From a checkpoint of a small encoder-decoder audio transcriber.
Model: 6.53M parameters, log mel input, encoder arch convnext, encoder norm layernorm, encoder activation squared_relu, encoder layers 10, encoder width 128, decoder width 256, decoder norm rmsnorm, decoder activation gelu.
Training: muon at rate 0.0088, batches of 128.
Data: 15625 training examples, 104.9 epochs.
Rows from block 5 of the audio encoder of a small encoder-decoder audio transcriber, named by matrix and row number. Rows with one number belong to one neuron. Each number is 128 + 32 x the weight over its row's rms, rounded and kept within 0 to 255. All counts start at 0. Numbers have three digits each. After the name is the row's rms in percent of the matrix's.
After each neuron's rows are labels from the 100 clips, of 14976, where the neuron reaches its highest value: "strongest on" is what is common among them. Only what is clearly more common there than usual is listed. The data: read English sentences (LibriTTS-R). In brackets: how many of the 100, against the usual share in percent.
# fc1: MLP up (encoder.blocks.5.mlp.fc1.weight, 512x128), inputs 64-127
# fc2: MLP down (encoder.blocks.5.mlp.fc2.weight, 128x512, transposed), outputs 64-127

fc1.281 097:130183168039176106173152147130139117119099097154138110094124080129095115106148212123131091107078188125175129057166126128150170111106161136155133162147110174172115118153167153070178058144117074
fc2.281 107:125132115169132126164099165121138167107090183120071104118136089163111096093130072126184159173121129066128159146106120146150173062161106137173056066100163149137099150173129161074128162104144101
strongest on: the word "in" (39 vs 17.4)

fc1.3 099:083147104041155159115103105186087126106075149131126105094147148134124081141125104156147129134104109120193158171117144132049073118141125113081140146156137120114054121128126141091059124116083121
fc2.3 098:111123178170134161099073148111098171161142152102107114170087131158166099154196176165070100126107124092133186171099118106173119136201151178182134155148127064116202170120133103143100144119101151
strongest on: voice: female (80 vs 52.4)

fc1.332 096:172167141124172140182038115133108126120114102121141136118107148099157103123140066039115126146169213096144154131146075223125079096139127093125103145130151161080129093140072156093138139108164111
fc2.332 095:110114087128183184120161210098186145137085114120196134137106132133163128129166131152150145115165118140155202121164140121068098194126110216165171125167152152174072122126112085127143162170161116
strongest on: the word "the" (80 vs 48.5); voice: male (75 vs 47.6); the word "of" (64 vs 25)

fc1.387 145:129166124149147114114095091121148102174100112141108147149146099080143121141203127117110103117138087137109127124169199151146145131086138120158142184151150105129149159140148083138123183100172163
fc2.387 142:095130096174182129130166138107090131143118155124171162110076120121090118092112162115108102169161037132047129088161147094092031088079144150145109120152065086112119100105120127146131150139102096
strongest on: the word "he" (83 vs 17.2)

fc1.478 102:109134191121170205124101156136153085126131141151137152084075127121074128090168102152138146181150113124142134049136127173152040130104135189154124097120129081133167132111109146093139168138129147
fc2.478 106:103060162116097097142154183138182085129101115182093088113120105168091110182085194192141120080092105120121180192104097081117090094110079146141131173140108113127144120175106056141126072121123116
strongest on: the word "the" (88 vs 48.5)

fc1.185 100:104122164126131137129128141191151110175139130094141131115059176071148128114158112120177109150162150227102082128110140138082159144184175139152199153118135127167102154130093119123084168136099130
fc2.185 094:100093183216183127113168127129156172134151073109152135164145172141123173067140160144104098117077159090156087099113144161106107108103082108121116142173164111097190131183149130139189147160103055
strongest on: the word "had" (43 vs 7.8)

fc1.473 140:139110120091101100094087159107100153139114156143089165151129149110132116104117153116139166147101086144174076142141147157178108183120185109139112085154155159138144115149162107154159107116101130
fc2.473 131:177126111094138131108118137191142140111117074160135163122081180139145126074080072105125121169152099098166109174162134099155155138142169161137136114151147074121212127121103184173068084141092120
strongest on: the word "with" (60 vs 8.8)

fc1.38 118:152137109082105132108174150074180183111179085178129111148095108183132124176146137118152141090192131155163197131137182154161110101103152165122099119155089128095099092140102117128131129140191157
fc2.38 125:135121122182163112165107147149138129151119101153142137091107150144182098127070114176123090159092106118188102116153136084169122123053144122124112130209139130117152128105098139112095108087164129
strongest on: the word "and" (63 vs 32.2)

fc1.399 124:121186146112166147121142177098179134118161123101116101071072157085094119166121163077149164107105161093124112124101072083070095154108066147142101139109145102139156203074155079214122131149169176
fc2.399 126:151130135141116045105218175170142179143101160162114155143134177133092120134088104136122181088148094096072150167151166145090146177205170125107156045116113105127103123162129107070171179123174179
strongest on: the word "young" (31 vs 0.9)

fc1.214 103:119127104147144097169091135159142170173128108119152089173144156130168081166111174114163129072182141108165090145148132132137169151141109081050125135110140171143101147120140119158192153081090131
fc2.214 091:107087126163108127115115135111081093100087123106141130068184132103136146113190144083154116114092142140124094131133118111077149120097112090156079138111126186175127158098167145109125164125060121
strongest on: voice: female (81 vs 52.4)

fc1.32 113:134069126102151194098093119111154133123130111160115123120128111093108117152135049147137129180155091191096172083104115103169202093136134155065168135152115179096113131176076194164140117142143123
fc2.32 113:088170141116118057107113172073137123138123154127166213132092139141119122140146158180163125107161066110094163124151085122187111152153143169127050171107124160126148083148137114083139109115148113
strongest on: the word "he" (47 vs 17.2); the word "that" (31 vs 13.3)

fc1.503 056:107128116090087134133082171130098152226154150129143087132147141058188147160113122116128101135155119143109104098143156102134123128093105145167136164094123103094111089112119216096112105188150119
fc2.503 050:078049162148111117133113158150085153095140147082077104120123164188123179152065104131115103114068109179099071119083167168128116183136095104129129153106189122123117146173136154092122096113159094
strongest on: the word "again" (35 vs 1.7)

fc1.248 089:125108083115155120133122142182140179145082180098195149150163171163101125187093146102092073082118158096148166124137095198071101151123118129105086118071103149166061125121098112169080126132099149
fc2.248 093:132119162130149136114124115149142101109170132128084160115111114144162096119116189178156153173181152100132109173121159079184079074126141144155134096150117075124086098137166116134130145158109103
strongest on: the word "but" (25 vs 9.3)

fc1.167 109:128100141181094105149153155127192135056100151152145126092132162113058139131139149137112124132080127075115059151148118161181153135134110159199191153079141124165168114176099174128216130087167132
fc2.167 118:062056133119160093106173086071110124117170101161119177113117084153099072153148138117122112119141106072130115129096140100137147130158114123060059121160148101173100158068144139127130127184128131
strongest on: the word "the" (91 vs 48.5)

fc1.466 116:150151162204119099097083107152096124134129134089137144118144147127147135126086115125179167121122191136163090121022107114117053225107116085119120136124135150141141166076108131187142125104106153
fc2.466 125:178182138181138090180105121063111119079122147127029142134118111123144116123079111125157165140138145184085131146074153125187130075112117115143038106113144124135157121138103134105139205118107134
strongest on: voice: female (83 vs 52.4)

fc1.488 100:131142146078109172107183092178118128110153140116132142183092094094191138143146138158155134103076111110072135119197157144099161077088169141085130136103138183185147145121114213105115132109097155
fc2.488 098:110124148141164072112105111175142116116162122093138171182139162103092106102152080142165098109166110066148142032086128105135122131153094080179045156134191147158172121131146127075099097151134131
strongest on: the word "and" (61 vs 32.2)

fc1.365 020:117180165069153142145110158148099094107156160074132095133157100092178092130097101089151142105106076118111165150125089154153143168071158144095122129116099075187142098083153097116143130127082182
fc2.365 016:080123143109129144150115086103169156144153148196089135082150122131107143109138128075126087139153123127128140210141124093129219145214210083085125134075122103118142071105107097141109102095126167
strongest on: the word "for" (25 vs 9.2)

fc1.9 126:175146094065158161157175195126129171117134142156136099141072093142099144139186143122118125170131113109093090145131140140130134173147083167116077137084083147143155109098180177208098178172139152
fc2.9 120:139128128109139091082130153209114194119134082087105108181081100104124137160101220133186102155194146122142054155160137100114164187137103109098088138162151153042106081077076162133105133114149146
strongest on: the word "and" (69 vs 32.2)

fc1.150 116:123182075147099114077174120128119214112129134168150120166129172099160106101108118145106076113082115146074158127171149114189116123177139208120165141126114149117140165148130142137156127142099102
fc2.150 112:161137154140169159137147091107186137070135114121122128148159131139143142067087113103065047180123126094133161089125067110117095167108150084115159159083130148165118143117116083121150099124172091
strongest on: the word "in" (44 vs 17.4)

fc1.421 083:062148112160179160070154097163158148188120111156104164138110162161120090177163172133158119136090136118066105128150146146117089163129107148126096088069075136161126088135100079136167135169117119
fc2.421 082:059099119143160141138125161131108171153111154124132103145202088110125158195151102091136148130130109138178096166112174201106122138168127148105197170099074174163116130135128098127119142125143150
strongest on: voice: female (79 vs 52.4)

fc1.251 117:139121121143116177142145097105129110120119078116121157094106122129123082121080147067118099133156155098133155118161127110162145125103151051131209103112064191119127154083069215083148145088155148
fc2.251 108:074152110172090107197113191230162121127152164136155073068158151161128152137163068125164126112135102132105137135117106154148079102150140154146067162130197141135103153177106129133111127174167091
strongest on: the word "had" (34 vs 7.8)

fc1.60 098:128131148171100121142131130150112239138078104107136113120109154106196111142061118128091103159086155117095129105146186122108193124132150119090161170125147109136145117114120133123125081177154159
fc2.60 099:123077092157145148105151102157072110103133144056144114124131086116117069125119143122174067073106172163193123109113109108121108160163076140199089121125229139088093147149111140104129081178128090
strongest on: the word "had" (27 vs 7.8)

fc1.448 108:076162090101192129101134116135090139148047163162169123099149103138170085103205125177123105103107174111078110081132129145172109142123173148096148147097107099164120116162160136129105112074163106
fc2.448 103:147162110150080129139135129117094154097129097057106103133084118092098164067180163075086195188173133133145061178138067143087123099115102175145188157122128140123131130084182128141150125146116143
strongest on: the word "but" (42 vs 9.3); the word "not" (25 vs 9.4)

fc1.380 028:153116151177157099065114146156148146142065137117121176188117109127130141105073091089188160168141167072066084150158101110120106082120170090165098079184148161127111175127109119128150136170086086
fc2.380 023:100125117050202164094109177116099158119195109114114178107140116102155122127073125068129111137150082120146170131124124147144107117143159090118142144106180111126173144086115155145165136116142060
strongest on: the word "for" (39 vs 9.2); the word "from" (25 vs 4.2)

fc1.345 079:162146115065130141136092083080093121146168173104112139190075124069134149163102119100113138141078084183103124137133113101105119127066072160132186153143137111121146110147091104124094121168128135
fc2.345 074:153153108153143162132139097153131142180109157065152064178138166129104110164116126113133110105141112046068128078155183135101159137110144150185112143143105123121100096106171129078139133107166072
strongest on: the word "he" (37 vs 17.2)

fc1.16 091:089124098156117177095111135116084085069116142071188132104126135146125086127133122197102196084117090180182091154155182089102107105077075117161090157155145144115159132110116132109087135144114127
fc2.16 094:184181139057143146124099081148161090164113151122115110114127049129111086144116118128119116062149118141125162091160125103104105127107172113160170122160158155123117165134163093149192163109098089
strongest on: the word "come" (36 vs 2.1)

fc1.127 112:094086149209151074120105138128151115088117135104088103122111111106134092106159198117108097142089149077096053183154089107115165146126107169113130111106129143142092166112115112092159126169100132
fc2.127 110:143129124106089170179163159158151114102155092121100130118112067189131133097135111139114179107110144091112048150101099094092053162150177108087113088117124177188113130041108108161064124159098096
strongest on: the word "the" (91 vs 48.5); the word "but" (34 vs 9.3)

fc1.385 040:117084187149122165094194133123113181096096106107162188151122137093139181073104115115191132105191127048129081115169097132144130114098129176161156133111058118146177112122132160112165124138119050
fc2.385 037:090157115106100111139162143169151117093163104146146131089112097145095112140076121121055130164099096104118095144118148153172203086042118111135150133128152136162116099063088105106128146152157056
strongest on: the word "the" (87 vs 48.5); the word "at" (28 vs 7.2)

fc1.403 112:121109113159140148165112119089137095101161084123118127162133161095155119155110064133153095131142045112145133171120082164110138066176137207167088110092137153152137098073138101149118111127115136
fc2.403 119:090097106151188106135133167117154119099153117167128141073130116184150166117098158151164124139153099156126081133119106116068138101069122137116149124147054136185122131123082139162121137163074137
strongest on: the word "with" (32 vs 8.8)

fc1.300 115:161117110058130136178122168105154140140104105133111085118098086129149078125131140116133103105151131117117105095174106126106070097050124215098107102096121157066145058180172168116152134111093153
fc2.300 124:139140120209158088121112087169142125119128115169140081125143143083149118169108115080145107162249159104149091171125089153166151121134064161130134103189121149110124113145099135128089154185161131
strongest on: the word "and" (94 vs 32.2)

fc1.85 105:143110128128088124125207114124123147112107081131143144103075135146114103155107077154116160056113140074103097098167147114153103117028130168140098107123128147096050142153171170174176087151105169
fc2.85 121:100148139112165102141169195140119128129125104139174112143122130134116200126104133169092190189127123103151162055098149153131133107112082104174164103121103125112205142131122102105016158082146146
strongest on: the word "in" (38 vs 17.4)

fc1.120 149:113148113109146127114127158159080128141123076114171205135105139077156140072176161171181124126160177092101095160151119187184125138170148160216107132088144104079131127124061178132076081139093140
fc2.120 150:098104150112159167112131155125136139080130143082139139121107078109131117120121128051114066146189135160111120119143110089136138152090129156116144104150096118193144132062134127152115099094135118
strongest on: the word "the" (98 vs 48.5); the word "on" (48 vs 6.8)

fc1.239 111:131123124129099170199145135123156063137069152131128133153115190135085077110091140123111119093124136082134213100154136115202124112176120189090152136119147170191139160072163098142166095098120128
fc2.239 117:161113104136073069146107096129150138148151063102130108103115123100090153166188174118092110134188144120133105045098146162128226077111108102066185124118099116165108192154200125132129143105090151
strongest on: the word "too" (33 vs 1.6)

fc1.274 072:096119131115116119134086084115113092109157085135128117129134114091181072108125138101118141114078046095155136081169209091107080121110132118129122174154126118133145181143101146158095117105086210
fc2.274 071:145104134151122101126151093115118118068109134156136132166101126121119151064184197221118143059088116150077101148148102185103156139100097071090079154093142094144138129111146111111114063172098186
strongest on: the word "he" (45 vs 17.2)

fc1.76 118:113121102107141103103135125104141149067086079134138142158125162113185128110122101124077142123114109142139080115111110178150121070169129167146119174138086113198101163157114156142154120124126113
fc2.76 120:159094135171129125116120098107195158155171103081106191142147148152115141166137182139138163156162137129120127146154076128156100087145148150083138128095140079170135086140155134138102084125153080
strongest on: the word "in" (42 vs 17.4)

fc1.170 105:112089147070112149109133145111089139109079155104139133118098104108134129102141112116099109106048146093130136117161085138140168106167103163194111155113128159175121077124149104193078159107085154
fc2.170 109:122141161157147159113094128173123102093090158054116103133090101129069163151136188124096093149165046174090102129129147116152161088122140152109108122070134114122099070137074119186168085145141164
strongest on: the word "the" (75 vs 48.5)